Rows from block 2 of a small multi-label image tagger, named by matrix and row number. Rows with one number belong to one neuron. Each number is 128 + 32 x the weight over its row's rms, rounded and kept within 0 to 255. All counts start at 0.
After each neuron's rows are labels from the 100 images, of 14976, where the neuron reaches its highest value: "responds to" is what is common among them; "peak on" is the class under the peak. Only what is clearly more common there than usual is listed. The data: aerial photos of the United States (SatlasPretrain). In brackets: how many of the 100, against the usual share in percent.
# fc1: MLP up (model.blocks.2.mlp.fc1.weight, 384x128), inputs 64-127
# fc2: MLP down (model.blocks.2.mlp.fc2.weight, 128x384, transposed), outputs 64-127

fc1.330 [174 155 176 107  98 151 171  94 113  69 141 151 122 108 169 118 129 119 129 127 103 145  57  49 112 119  97  91  71 137 205 142 121 153 178 141 161  89 134 139 179 144 193 101 103 119  77 145  99 111 134  87 159 124 160 113 100 150 112 114 103 129 122 120]
fc2.330 [138  91 139 188 111 136  97 144 122 111 125 154 127 106 115  97 119  74 109  94 162 141 170 179 204 175 134 121  75 152  78 147 104 130  98 125 177  90 128 142 143 103 128 179 158 126 132  84 149 158 119 131 100  75 189 147 127 138 134 121 167 113 131 201]
responds to: building (93 vs 41.5)
peak on: building (50 vs 4.1)

fc1.261 [198  70 156 112 114 114  98 173 128 126 141  93 142 142 117 167  79 141 114 110 182 154  76 137 126 112 123  45 137 142 164 103 169 114  77  70 125  99  79 105 120 169 161 107  98 125 127 100 114 116  99 160 144 104 142 125 163 133 110 143 145  81 131 138]
fc2.261 [ 75 139 130 126  80  99 164 121 180  86 173 150 123 127 137  96 170  88 201 176 127  95  94 110  92 114  81 175  97 180  86 181 156 151 142 171 177 113 132 114 141  95 151 175 158 149  62 162 176 168 105 124 154 102 141 102 145 169 168 115 123 154 135 109]
responds to: building (96 vs 41.5)
peak on: building (64 vs 4.1)

fc1.130 [181  89 123 107 103 155  79  99 122  49 154 166 115 162  96 160 120  99 162 135 103 136 128 139 117  87 107 102 145 116 141 191 116 102 164 166 149 155 143 112 166 132 168  78 119 125 119 119  96 114  89 157 167 150 154 146 123 135 175 142 102  89 185  89]
fc2.130 [137 168 175 189 150  71 127 106  60  77 115  88 156 177 121 134 143 179 139 193 135  49  63 167 126 158 156 158 129 100 139  70 101 144 123 152 126 103 112 141  96 155 109 156  96 147 115 117 155 136 173 120 118  96 126  67 109 120  87  91 113 131 114 133]
responds to: building (88 vs 41.5)
peak on: building (45 vs 4.1)

fc1.167 [ 99 159 150 148 164 141 158 100  74 150  72 159  88 169  89 139  93 113  50 101 126 206 108  98 185 120 143 112  50 139 126  99 108  64  85  62 132 144 138 145 102 144 129 135 108 135  76 168 127 133 110 140 145 132 178 121 162 134  83 138 126 119 126 159]
fc2.167 [118 173 158 140 128 124  94 175  74  96 195 100  91 142 149 151 126 132 133 124 126 183 143  97 104 136 113 152 171  76 139 146 195  89 159 148 102 107  85  80 101 125  80  67 187 116 135  78 145 116  92 149 128 135 128 126 117 193 140 138 138 125 107 192]
responds to: crop field (42 vs 8.8)
peak on: crop field (38 vs 7)

fc1.256 [126  80 199 144 106 179 130 118 159  54 173 101 167 142 162 103 121  82 190 110 129  57 121 103 150 176 104 116 176 130 174 105 118 109 112 151 151 114 136  78 152 130 145  90  83 135 145 147 164  98  97 130 138  82 169 146 138 142 136 110 116  60 113 135]
fc2.256 [166 192 137 174 130  83 124 117 155 104 130 117 112 130 124 126 164  67  96 118 167 128 104 195 106  56  76 151 108 163 177 162 185 145 129  81 135 131 195 115  82 150 102 150 122 161 109 118 140 130 203 109 127 179 136  83 105 179 117 140 139 129 134 146]
responds to: building (80 vs 41.5)
peak on: building (50 vs 4.1)

fc1.1 [240 133 129 121  91 175 104 126 107  19 161 154  95 139  98 125 123 138  91 128 161  84 118 123  97  90 157  98 180  83 129 214 152 140 174 125 139 126  95  89 130 135 104 113 175 116  99 162 105 116  54  92 168 122 175 118  76 151 118  83 138 161 151 137]
fc2.1 [168 182 122 145 179  64  98 136 217 165 152 148 142 111 121 155 166 127 113 121 143  83  69 167 147 153 145 110 132 126 147  60 129 111 117 138 146 101 146 138 149 132  95 125  87 163 133 129  80 148 129 123  71  95 107 185 101 110 118  97 158  92 135  89]
responds to: building (80 vs 41.5)
peak on: building (34 vs 4.1)

fc1.139 [133 127 132  83 108 180 107 131 161 114 141 164 186  99 168 117 130 173 140 144 110 112  77 103 155 171  87 132 123 154 116 116 133 134 135  72 101  83 115 118 130 176 128 156  69 111 100 180 121 161 100  92 111 138 135 144 115 144 122 157 105 118 118 137]
fc2.139 [ 51 103 135  74 138 195 151 118 144 111 144 166  63 112 202 158  85 169 153 154  76 114 141 147 134 144  78 175  85 124 126 117 114 133  39 124 156  99 102 145  77 120 124  95  54 102 140 131  99 115 114 149  82 109  96 127 170 121 150 140 122 148 144 170]
responds to: crop field (27 vs 8.8)
peak on: crop field (26 vs 7)

fc1.366 [143 199 118 165 152 171 109 191 126 152 152 147 112 146 105 149  77 127 149 118 126 100 101 142 215 167  99 157  51  71  89  69 164 150  89 101 142  92 175 134 107 121 116 137 153 129 134 128 164 171 128  53 142 119 135 162 137 132 117 143 117 103  83  76]
fc2.366 [145 153 123 117 131 101  99  77  90 142 138  84 136 119 125 132  69 169 168 117 124 193 135  85  52 150 120 160 166 100 128  75 164 119  78 114  92 169 103 132 149 142 149 102 168 122 100  82 116  99 148 119  80 162 128 146  92 195 118  98 205 203 114 149]
responds to: crop field (38 vs 8.8)
peak on: crop field (37 vs 7)

fc1.304 [ 62 161 133  76 145 102 160 165 113  84 116  68 166 164  89 110 125 121 142 139 194  89 110  98 145 107  87 131 168 105 166  91 122  97 116 109 148 109 129 132 154 121 163  91  89 150  87 180 158 192  92 118 154  84 131 169 149 155 159 126 122  83 148 168]
fc2.304 [161 100  95 154  72 138 145 127 126 170 128 151  75 109 142 159 138  64  94 143 126 148  73 192 107 134 142 137 118 138 144 127 194 126 104 102 136 138 135  62  90 186 152 183 178 124 116  76 136 108 150 166 141  39 107  89 133 120 155 124  67 152 150  77]
responds to: building (97 vs 41.5)
peak on: building (69 vs 4.1)

fc1.47 [160 110 152 111  89 125 160  91 142  43 173  99 157 139 145 157 139 123 122 163 169  81 106 131  93 115  85  73 144  96 147  79  78 130 118  93 151  95  87 120 124  98 143  92  98 122 133 144 154 150  87 106 194 137 115 133 133 171 141  68 136  57 179 160]
fc2.47 [ 85 160 166 145 112  99 155 166 148 131 175 126 136 114 141 106 131 122 126 139 146 114 115 134  67 152 156 130 146 127 116 164 155 154 127  85 136 132 179 110 144 112  75 117 112 151  57  90 126 128 129 114 103 160 145 112 182 135 178  87 121 136 150 124]
responds to: building (97 vs 41.5)
peak on: building (69 vs 4.1)

fc1.302 [101 164 123  71 107 191  50 124 129 107 126 147 172 181 149 137 138 129 111 105 111 141 163 160 123 160 157 150 119 159  71 158 146 129 134 149 158 134 137 149 192 154 136 180 118  95  99 174  97 205  98  97 105 115 106 116 146 166 125 106  80 114  85  91]
fc2.302 [108 164 157 128 129 170 126 167 115 109 138 150  66 178 108 139  73 182 104 115 116 128 100 108  94 133 136 124 114  96 182 158 156  95 137 120 121 118  86 196  87  88 139 176 149 138 128  79 114 119 178  96  91  80 201 134 161 147  41 149 157 146 186  67]
responds to: crop field (34 vs 8.8)
peak on: crop field (32 vs 7)

fc1.184 [147 121 199  81 128 138 103  95 127 156  97 156 142 144 151  93 125 120 102 164 128  81  69  61 149 128 119 141 127 172  89  88 134 183 154 161 121 123 195 136 117 118 117  52 158 140 126 138 113 136 172  80  99 126  91 150 137 129  69 148 134 127 102 156]
fc2.184 [160 129 142 174  99 195 137  42 125 110 183  95 149 123 135 138 137 118 116 154 141 179 193 163  95 153  60  86 146 132 113 141 115 101 114  61  94 116 179 132 107 125 119 129 104  84 156 104 110 137 105 146  64 120 106 131 175 185 128 152 129 138 147 112]
responds to: crop field (53 vs 8.8)
peak on: crop field (52 vs 7)

fc1.154 [143 123 111 157 135 103 134 120 152  24 139 106 142 140  86 101 145 108 103 155 207  96  84 123 156  94 109  81 120 116 142 125 162 122  84 131 170 104 126 138  93 172 143 104  80 148 154 106 170 176 153 121 190  56 121 127 126 163 136 138 168  59  92 170]
fc2.154 [196  88 127 138  68  96 168 139 133 169 161  91  88 118 148 158  87 119 118 186 148 157  75 173 101 139 156 105 163 106 153 162 210 129 141 143 145 108 127 131 122 128 161 145  96 112  54 123 140 111  89 141 123 131 157  64 129 146 170  76  66 165 140 112]
responds to: building (97 vs 41.5)
peak on: building (75 vs 4.1)

fc1.280 [ 97 115 198 194  99  69 160 122 141 170 104 145 155 208 138 124 166 169 123 151 126 126 145 181 117 137  41 101  92 142 100 120 122 156  69 142 150 123 127 154 161 100  97  95 160  99 125 105  86 162 123  90 108 109 125 164 143  80 119 180 107 165 129 196]
fc2.280 [ 84 167 147 105 183 167 137 138 193 121  99 164 123 108 139 133 141 169 117 140 130 110 130  95  50 114 100 116 100 143  73  90 100 130 222 124  50 158 125 115 115 162  82 139 134 115  66 134  48 167 123 163 132 121 119 173 191  92 121 132 122 199 138 179]
responds to: crop field (39 vs 8.8)
peak on: crop field (37 vs 7)

fc1.255 [126 131 146 187 152 152  95 156 126 171  80 118 129  93 121 168  82  72 101 196 157 104 133 121  48 106 128  61 118 117 123 184 152 189 115 149 122 153 140 110 143 142  40 145 122 107 134 121  85 152  73  86 170 104 159 109  59 186 151 141 147 158 146 157]
fc2.255 [152  99 138 120  84 178  56 118  89 157 140  95  90 138 131 165 118 136 151 108 120 138 115  98 148 164  56 125 173 183 186  61 155 111 109 152 118 121 197 151 108  96 135 155 143 160 178 135  73 142  88 156 110 107 132 179 106 151 127 118 115 146 127 119]
responds to: building (90 vs 41.5)
peak on: building (35 vs 4.1)

fc1.284 [149 141 200  64 120  97 152 112 149  91 167 110 125 127 162 160 127 150 123  95 106 119  73 191 174  91 147  96 127 118 135 120 150 154 115 134 154 103 117 114 145 157 151 140  73 157 120 155 172 157 126 114 144 173 149 129 200 126 111 139 120  60 117 109]
fc2.284 [129 100  99 178 104 107  97 105  98 185 171 138 150 147 147 144  96 112 129  71 168 163 138 103 206 155 134 160 171 156 114 123 175 131 115 111 115 132 167 130  89 129  91 145 166  91 149 111 168  88 160 159 132 117 157 129  76 177 161 111 107 151 102 117]
responds to: building (94 vs 41.5)
peak on: building (65 vs 4.1)

fc1.131 [208 118 169  88 104  70 147 121 109  87 126 103 141 165 184 123 141 187 122 127 148 112  97 119 138 121  48  98 136 133 168  94 103 137 102 173 168 118  97 160  84 160 124 111 111 147 107 154 110 116 109 112 147 180  92 106 144  71 174 130 153 121 125 112]
fc2.131 [165 146 132 108  66 110 135 119 154 145 109 110 132 157 112 172  97 117 113 185 191 132 146 126 170 121 127 184 138 117 105 152 178 115 166 136  93 177 191  61  80  88  89 167 136 135 155 119 158 118  83 202  92 157 121 154 127 146 148  82  73  80 151 141]
responds to: building (87 vs 41.5)
peak on: building (51 vs 4.1)

fc1.126 [ 82  80 182 107 121 103 166 141 121 155  69 139 100 111 108 169 114  93 101  89  77 144 173 113 191 124 153 148 146 117  81 179 193 124  82 113  81 106 121  77  79 175 137 158  83 105 135 100 115 108 164 128 159  77 157 161 112 100 105 152 159 170  48 200]
fc2.126 [113 160 136 154  71 128 112 112 135 139 199  65 114 128 110 115 124 106 119 156 106 118 118 129 126 127 154 171 113 106 108 195 127 108 118 129 103 174 129 153 155 140 114 141 146 148 183 118 112 116 170 161 120 175 138 116 110 104 142 127 153 104 108 126]
responds to: building (79 vs 41.5)
peak on: building (45 vs 4.1)