Weights of a small multi-label image tagger: 101725 training examples.
Rows from block 3, named by matrix and row number. Rows with one number belong to one neuron. Each number is 50 + 10 x the weight over its row's rms, rounded and kept within 0 to 99. All counts start at 0. After the name is the row's rms in percent of the matrix's.
# fc1: MLP up (model.blocks.3.mlp.fc1.weight, 384x128), inputs 64-127
# fc2: MLP down (model.blocks.3.mlp.fc2.weight, 128x384, transposed), outputs 64-127
fc1.256 100:61 60 54 39 47 61 56 46 53 61 55 51 36 54 50 35 69 40 48 45 45 60 34 50 58 45 49 56 50 50 48 36 53 50 54 49 38 68 37 41 36 71 56 34 33 57 37 43 40 58 43 30 62 62 56 49 49 54 45 45 61 49 54 60
fc2.256 098:34 59 41 60 55 46 53 58 35 68 65 48 38 41 49 39 48 53 59 67 48 53 48 47 49 46 54 65 52 46 49 71 52 51 36 58 35 47 49 59 50 31 31 51 38 42 59 56 56 42 48 44 55 52 42 37 48 49 49 64 52 42 62 46
fc1.257 093:45 65 55 48 55 28 43 46 46 65 49 37 53 55 36 40 51 56 60 53 18 43 55 40 55 63 59 66 43 45 57 51 53 54 50 57 58 26 45 46 40 64 52 71 60 68 50 44 30 52 48 59 61 29 41 57 38 66 52 54 62 64 40 40
fc2.257 103:59 52 56 55 58 44 42 41 57 58 54 59 41 50 42 65 45 61 25 58 64 63 43 43 52 49 42 47 54 58 50 42 48 58 35 53 53 55 59 52 51 37 49 46 54 29 45 56 42 55 56 56 34 49 45 39 60 37 46 31 48 37 50 37
fc1.258 092:49 64 61 53 62 47 61 42 47 48 68 41 61 51 31 51 50 35 83 48 49 67 40 44 53 45 46 41 35 39 33 51 48 55 54 53 36 41 40 54 56 51 55 56 58 35 40 46 73 37 52 56 54 56 33 40 67 47 44 40 48 54 58 55
fc2.258 067:69 60 41 68 50 51 49 56 40 54 49 48 17 52 39 49 53 53 54 59 54 56 47 43 57 46 64 41 41 54 47 70 64 32 53 53 63 60 61 58 43 59 65 49 46 51 45 40 35 57 71 36 37 53 51 46 55 61 76 39 58 59 64 52
fc1.259 088:62 49 66 58 35 69 49 59 49 60 40 45 65 55 37 47 45 38 56 72 53 52 44 56 53 65 40 45 59 64 50 48 45 71 71 56 46 39 49 27 31 47 52 54 39 44 49 60 56 35 40 57 37 51 30 43 65 46 51 48 65 53 45 58
fc2.259 087:68 47 47 61 57 43 56 54 32 63 47 48 41 64 43 45 33 44 48 60 48 58 50 34 57 45 53 33 40 53 73 54 74 42 52 51 51 40 57 51 56 48 50 39 58 40 49 41 45 47 53 48 44 49 51 70 49 55 44 50 41 65 40 65
fc1.260 098:42 48 56 44 40 50 58 32 56 42 61 54 65 44 34 54 70 65 51 44 33 39 51 61 57 64 59 56 39 40 61 55 53 49 50 52 57 59 39 48 45 52 29 61 49 37 62 47 58 47 47 45 67 44 50 49 52 57 54 44 34 43 47 57
fc2.260 088:40 61 36 48 51 59 51 69 59 44 45 37 32 61 56 52 44 54 48 46 50 40 29 50 46 46 43 55 64 48 45 41 67 46 38 60 28 44 70 53 45 62 68 49 34 63 42 56 41 45 41 41 31 63 57 53 45 49 56 46 60 39 67 52
fc1.261 070:47 61 59 52 48 46 31 60 42 59 39 45 57 60 52 40 34 54 28 49 59 48 63 47 62 49 49 60 37 47 52 58 61 51 51 44 67 54 64 52 59 61 35 40 62 64 25 55 36 40 39 42 49 55 50 33 51 28 56 73 48 36 30 52
fc2.261 084:41 28 54 51 45 35 56 54 60 44 30 51 50 48 40 58 42 76 63 43 41 48 40 48 50 49 54 51 65 35 42 52 46 40 57 40 51 54 30 45 46 35 60 63 67 46 58 38 55 56 72 58 44 48 62 36 49 60 44 31 51 67 46 55
fc1.262 052:44 49 47 60 48 36 30 48 55 57 43 37 57 52 53 71 53 47 42 46 51 35 69 49 52 36 68 59 60 62 55 49 40 48 66 62 41 51 43 34 60 76 46 53 50 47 38 45 45 47 44 33 46 52 47 77 54 40 45 54 55 59 40 50
fc2.262 060:50 51 55 29 60 11 47 59 33 41 50 41 59 46 49 40 55 56 45 61 61 60 44 62 58 49 34 61 39 64 58 46 61 47 48 54 52 44 71 48 34 42 50 44 69 53 51 63 57 49 52 47 49 52 52 57 49 53 47 40 38 39 59 66
fc1.264 088:56 63 46 51 56 47 62 41 55 25 67 52 55 38 56 58 59 72 73 37 44 38 59 33 52 40 56 61 37 50 62 47 53 36 45 43 69 36 55 48 41 56 57 59 45 25 41 67 53 48 67 62 58 38 49 42 50 43 49 52 44 41 51 68
fc2.264 097:60 42 43 51 43 49 35 34 46 50 36 50 28 52 51 48 60 24 57 44 43 40 45 45 66 43 28 44 37 64 59 44 48 48 49 49 49 50 58 40 40 30 58 55 62 73 42 64 57 58 59 29 53 47 29 68 54 57 53 46 59 45 66 55
fc1.265 082:50 49 72 64 40 45 55 54 50 56 35 37 61 60 36 58 48 52 52 48 58 27 40 50 42 52 64 55 63 53 47 46 49 43 31 52 49 52 47 42 59 69 49 30 62 41 41 70 44 37 61 70 59 52 61 38 49 26 36 49 48 59 52 49
fc2.265 085:52 46 37 45 45 48 54 40 43 52 42 60 47 43 45 44 68 53 54 46 52 41 42 65 50 53 55 40 39 34 57 64 55 72 33 51 54 38 35 49 52 57 58 50 34 40 57 52 39 45 39 41 65 54 34 33 54 46 49 62 65 52 62 43
fc1.266 094:63 46 33 65 36 46 48 55 62 49 61 40 42 56 42 49 48 45 59 63 37 62 64 50 53 58 49 50 68 41 47 54 39 59 57 63 73 43 35 15 46 51 37 66 38 47 58 38 66 55 46 37 45 31 48 43 54 53 60 51 49 36 58 60
fc2.266 101:46 67 49 55 63 60 36 68 42 45 46 56 53 38 67 38 47 36 46 62 57 53 63 67 53 46 39 62 57 44 54 40 51 48 36 53 55 56 41 43 59 53 50 40 64 48 36 59 66 51 61 51 51 64 38 26 39 58 40 39 73 60 45 34
fc1.267 133:63 62 54 55 61 66 62 38 41 30 35 37 47 54 43 61 60 53 40 53 44 47 40 58 34 40 52 55 44 58 67 45 67 50 62 46 48 63 35 54 54 50 52 41 46 63 38 50 52 42 30 35 63 47 55 48 43 71 54 39 34 31 50 53
fc2.267 129:33 57 58 50 57 40 56 65 60 44 36 55 54 40 39 62 40 60 59 50 48 38 47 45 52 54 57 33 50 59 49 44 64 49 22 53 47 56 28 56 58 40 45 50 42 53 62 59 50 48 54 44 56 56 41 44 59 51 45 61 42 74 59 53
fc1.268 064:60 49 33 66 46 42 51 63 56 62 49 40 51 49 60 55 49 68 47 60 59 41 24 29 34 48 42 51 46 55 43 53 48 46 47 60 59 26 58 70 38 75 57 52 40 65 52 35 45 49 32 45 59 42 60 46 43 41 53 45 60 44 56 56
fc2.268 073:65 70 70 46 55 54 64 50 58 51 47 32 43 62 31 51 56 54 41 48 40 59 56 61 38 38 58 49 51 58 58 42 56 41 60 52 50 57 51 32 52 42 65 52 56 48 51 44 65 59 53 41 62 43 43 70 58 79 39 37 55 60 57 40
fc1.269 080:50 35 59 41 42 45 35 61 51 51 63 45 67 61 44 52 53 52 51 44 60 59 33 33 63 40 20 36 46 50 66 47 67 44 41 47 64 48 50 51 40 58 46 42 29 56 34 42 59 50 55 52 57 65 41 46 50 54 45 45 48 56 39 42
fc2.269 077:48 58 38 53 30 47 53 55 36 51 60 58 44 57 42 37 54 45 55 45 47 48 64 52 48 44 50 59 50 65 46 46 76 41 62 46 57 54 61 34 63 49 49 58 61 57 39 58 51 71 50 48 50 50 54 45 29 37 40 44 56 51 64 65
fc1.270 140:45 68 55 53 48 27 51 57 47 51 45 45 60 46 53 53 64 63 50 62 47 44 55 47 46 35 44 67 46 21 47 56 41 37 55 33 47 64 41 48 43 56 77 47 31 48 43 39 65 49 40 49 66 57 47 54 31 35 35 55 46 52 63 36
fc2.270 131:46 48 49 65 61 34 53 48 49 39 46 61 32 68 48 64 58 40 57 47 57 41 47 36 56 31 51 53 48 50 50 54 50 48 45 47 43 56 46 46 58 52 42 69 76 42 52 57 61 44 66 26 38 60 59 47 50 53 50 42 48 50 45 33
fc1.271 070:42 56 61 37 48 35 40 66 64 43 41 52 49 61 53 55 61 47 49 45 49 49 49 62 74 61 59 55 49 51 52 52 32 69 41 53 56 66 53 39 60 46 43 46 37 46 59 42 44 57 48 55 43 35 58 70 60 38 64 51 65 57 63 59
fc2.271 064:55 39 25 58 52 49 45 52 38 42 52 49 51 70 38 52 56 65 49 53 47 61 64 27 51 52 49 57 56 36 43 43 47 56 47 47 47 67 70 50 37 48 59 59 72 51 50 53 46 52 61 56 47 77 54 48 38 46 49 40 39 20 43 40
fc1.273 042:22 57 53 48 40 49 45 58 52 57 49 31 57 45 42 40 56 56 63 48 50 45 41 27 44 46 67 51 62 22 51 61 47 60 51 59 54 59 50 42 42 60 55 45 50 28 33 61 52 53 31 53 65 63 55 48 49 54 24 37 30 52 46 39
fc2.273 053:48 57 45 46 39 32 56 41 43 50 48 65 58 45 67 52 35 56 32 55 25 50 41 55 48 57 40 63 51 63 57 53 56 48 40 45 51 50 55 49 51 34 56 52 60 57 66 18 53 56 80 56 53 35 51 26 49 48 47 66 56 47 67 32
fc1.274 111:56 53 44 48 37 69 71 48 66 49 33 55 40 58 37 50 42 46 33 38 60 40 64 40 66 53 64 48 43 48 27 50 54 45 26 45 53 41 41 48 66 42 61 54 51 55 60 56 57 48 51 51 52 57 53 44 45 35 44 63 55 66 50 58
fc2.274 106:27 47 47 35 55 41 25 50 50 37 46 58 44 38 54 62 48 46 63 45 46 34 38 69 62 54 52 53 56 43 54 35 60 67 58 42 55 54 56 38 44 34 45 47 47 51 67 64 36 54 58 66 43 58 48 45 61 34 40 36 44 39 51 34
fc1.275 146:43 50 41 58 59 61 60 49 41 44 60 45 55 55 47 44 38 50 44 35 31 41 60 40 41 59 42 38 62 42 50 31 41 67 42 39 52 41 45 66 49 40 62 67 52 67 62 60 60 44 37 28 45 38 39 39 47 53 62 58 43 57 48 52
fc2.275 151:46 57 66 57 59 26 46 53 43 50 31 49 67 42 63 51 37 47 46 65 46 52 57 40 53 49 55 58 34 48 45 55 40 51 50 59 52 60 55 56 36 55 42 44 44 35 40 57 43 52 55 48 61 65 54 65 36 33 51 27 63 33 59 42
fc1.277 132:40 54 57 55 57 40 35 65 46 48 56 42 39 54 47 63 48 55 73 44 46 61 45 64 51 65 36 72 39 36 42 52 43 48 33 53 44 36 50 47 44 52 47 39 58 50 53 60 66 54 31 52 49 34 58 66 46 45 61 62 51 55 42 55
fc2.277 120:39 57 35 33 40 37 46 55 52 68 61 39 55 44 53 38 47 38 57 41 32 34 38 54 53 61 49 45 60 45 54 43 52 48 54 59 39 65 47 56 52 45 60 54 35 37 42 65 57 48 75 53 45 56 59 57 60 65 42 67 51 58 41 60
fc1.278 096:50 48 47 52 54 65 46 44 63 42 39 60 25 36 45 45 65 54 46 51 43 46 56 34 61 49 57 53 48 59 54 71 49 45 62 49 50 38 50 59 57 41 49 60 48 49 39 57 26 52 48 48 52 44 49 44 41 13 37 56 32 48 57 52
fc2.278 091:44 65 31 52 47 44 60 44 49 53 50 43 29 68 37 50 58 47 51 38 59 55 34 42 63 38 45 32 50 53 54 34 46 47 21 65 43 51 32 61 59 44 57 67 37 46 47 74 45 52 43 43 42 46 51 52 58 71 51 67 55 60 37 58
fc1.279 114:39 64 53 28 60 45 52 45 68 51 37 49 32 55 29 51 50 57 43 47 45 48 44 41 57 46 49 49 49 44 52 51 56 49 44 37 38 49 29 75 33 67 54 50 54 33 62 68 48 57 52 54 67 45 59 51 39 45 47 69 61 46 55 53
fc2.279 123:40 58 46 70 65 56 51 69 45 31 66 52 42 50 68 44 39 53 53 49 56 38 55 42 50 65 62 64 40 50 52 57 51 49 44 52 57 32 43 59 34 39 50 38 41 64 53 46 56 47 55 64 58 47 45 42 48 58 23 61 58 43 47 44
fc1.280 080:71 34 39 55 35 54 33 47 49 55 58 46 39 66 68 51 45 52 44 60 45 58 32 39 51 50 54 48 47 55 47 55 63 42 40 61 19 42 38 47 48 53 38 66 43 51 53 58 49 51 59 58 42 51 36 62 46 50 43 68 64 44 55 43
fc2.280 080:46 63 40 43 42 36 56 41 60 59 39 36 58 47 53 38 52 50 47 48 47 47 65 56 65 47 54 49 77 40 55 48 66 53 41 44 68 52 81 38 56 52 55 37 65 65 41 38 56 46 35 43 42 50 61 63 68 48 50 43 54 57 45 46
fc1.281 124:45 43 56 49 60 57 60 28 56 30 37 40 50 53 47 55 54 52 55 28 45 64 59 60 41 41 34 44 59 40 53 62 53 38 46 62 55 51 55 57 57 47 58 64 40 38 57 44 59 43 44 38 55 27 51 51 53 56 58 68 68 30 53 44
fc2.281 135:71 50 48 62 56 61 48 63 64 35 37 71 44 51 39 44 55 49 58 57 42 48 43 50 56 36 58 59 54 47 38 50 34 52 48 30 64 54 62 54 69 65 63 58 51 54 46 42 67 46 44 56 53 41 38 54 64 60 59 40 51 70 40 63
fc1.282 084:46 48 54 65 50 41 51 62 53 51 35 50 44 38 58 48 55 53 39 50 48 52 64 51 54 30 56 55 42 48 43 51 43 46 63 79 35 57 41 38 34 63 43 53 52 43 54 52 51 55 49 40 45 47 51 51 43 44 53 53 44 56 53 50
fc2.282 083:42 68 45 60 59 44 44 49 61 40 52 55 48 47 55 46 40 44 52 52 39 47 44 59 67 81 45 48 51 70 42 64 53 45 45 33 44 66 65 72 75 50 51 53 17 50 46 47 43 30 44 58 34 60 65 37 56 48 50 49 51 48 65 52
fc1.283 062:50 61 46 54 64 52 35 52 51 64 46 51 66 51 39 49 68 48 52 41 45 45 45 34 45 54 58 58 25 49 53 52 57 57 71 53 44 46 58 50 28 52 60 52 38 49 61 49 48 52 36 45 53 46 53 59 53 57 38 54 51 50 56 43
fc2.283 065:48 41 37 36 44 46 45 51 55 41 51 48 53 52 74 50 45 43 36 36 34 43 37 69 55 60 54 53 47 32 70 45 40 65 32 64 24 41 51 55 46 59 70 53 51 56 61 49 42 45 48 63 46 39 48 57 55 49 66 49 60 60 51 52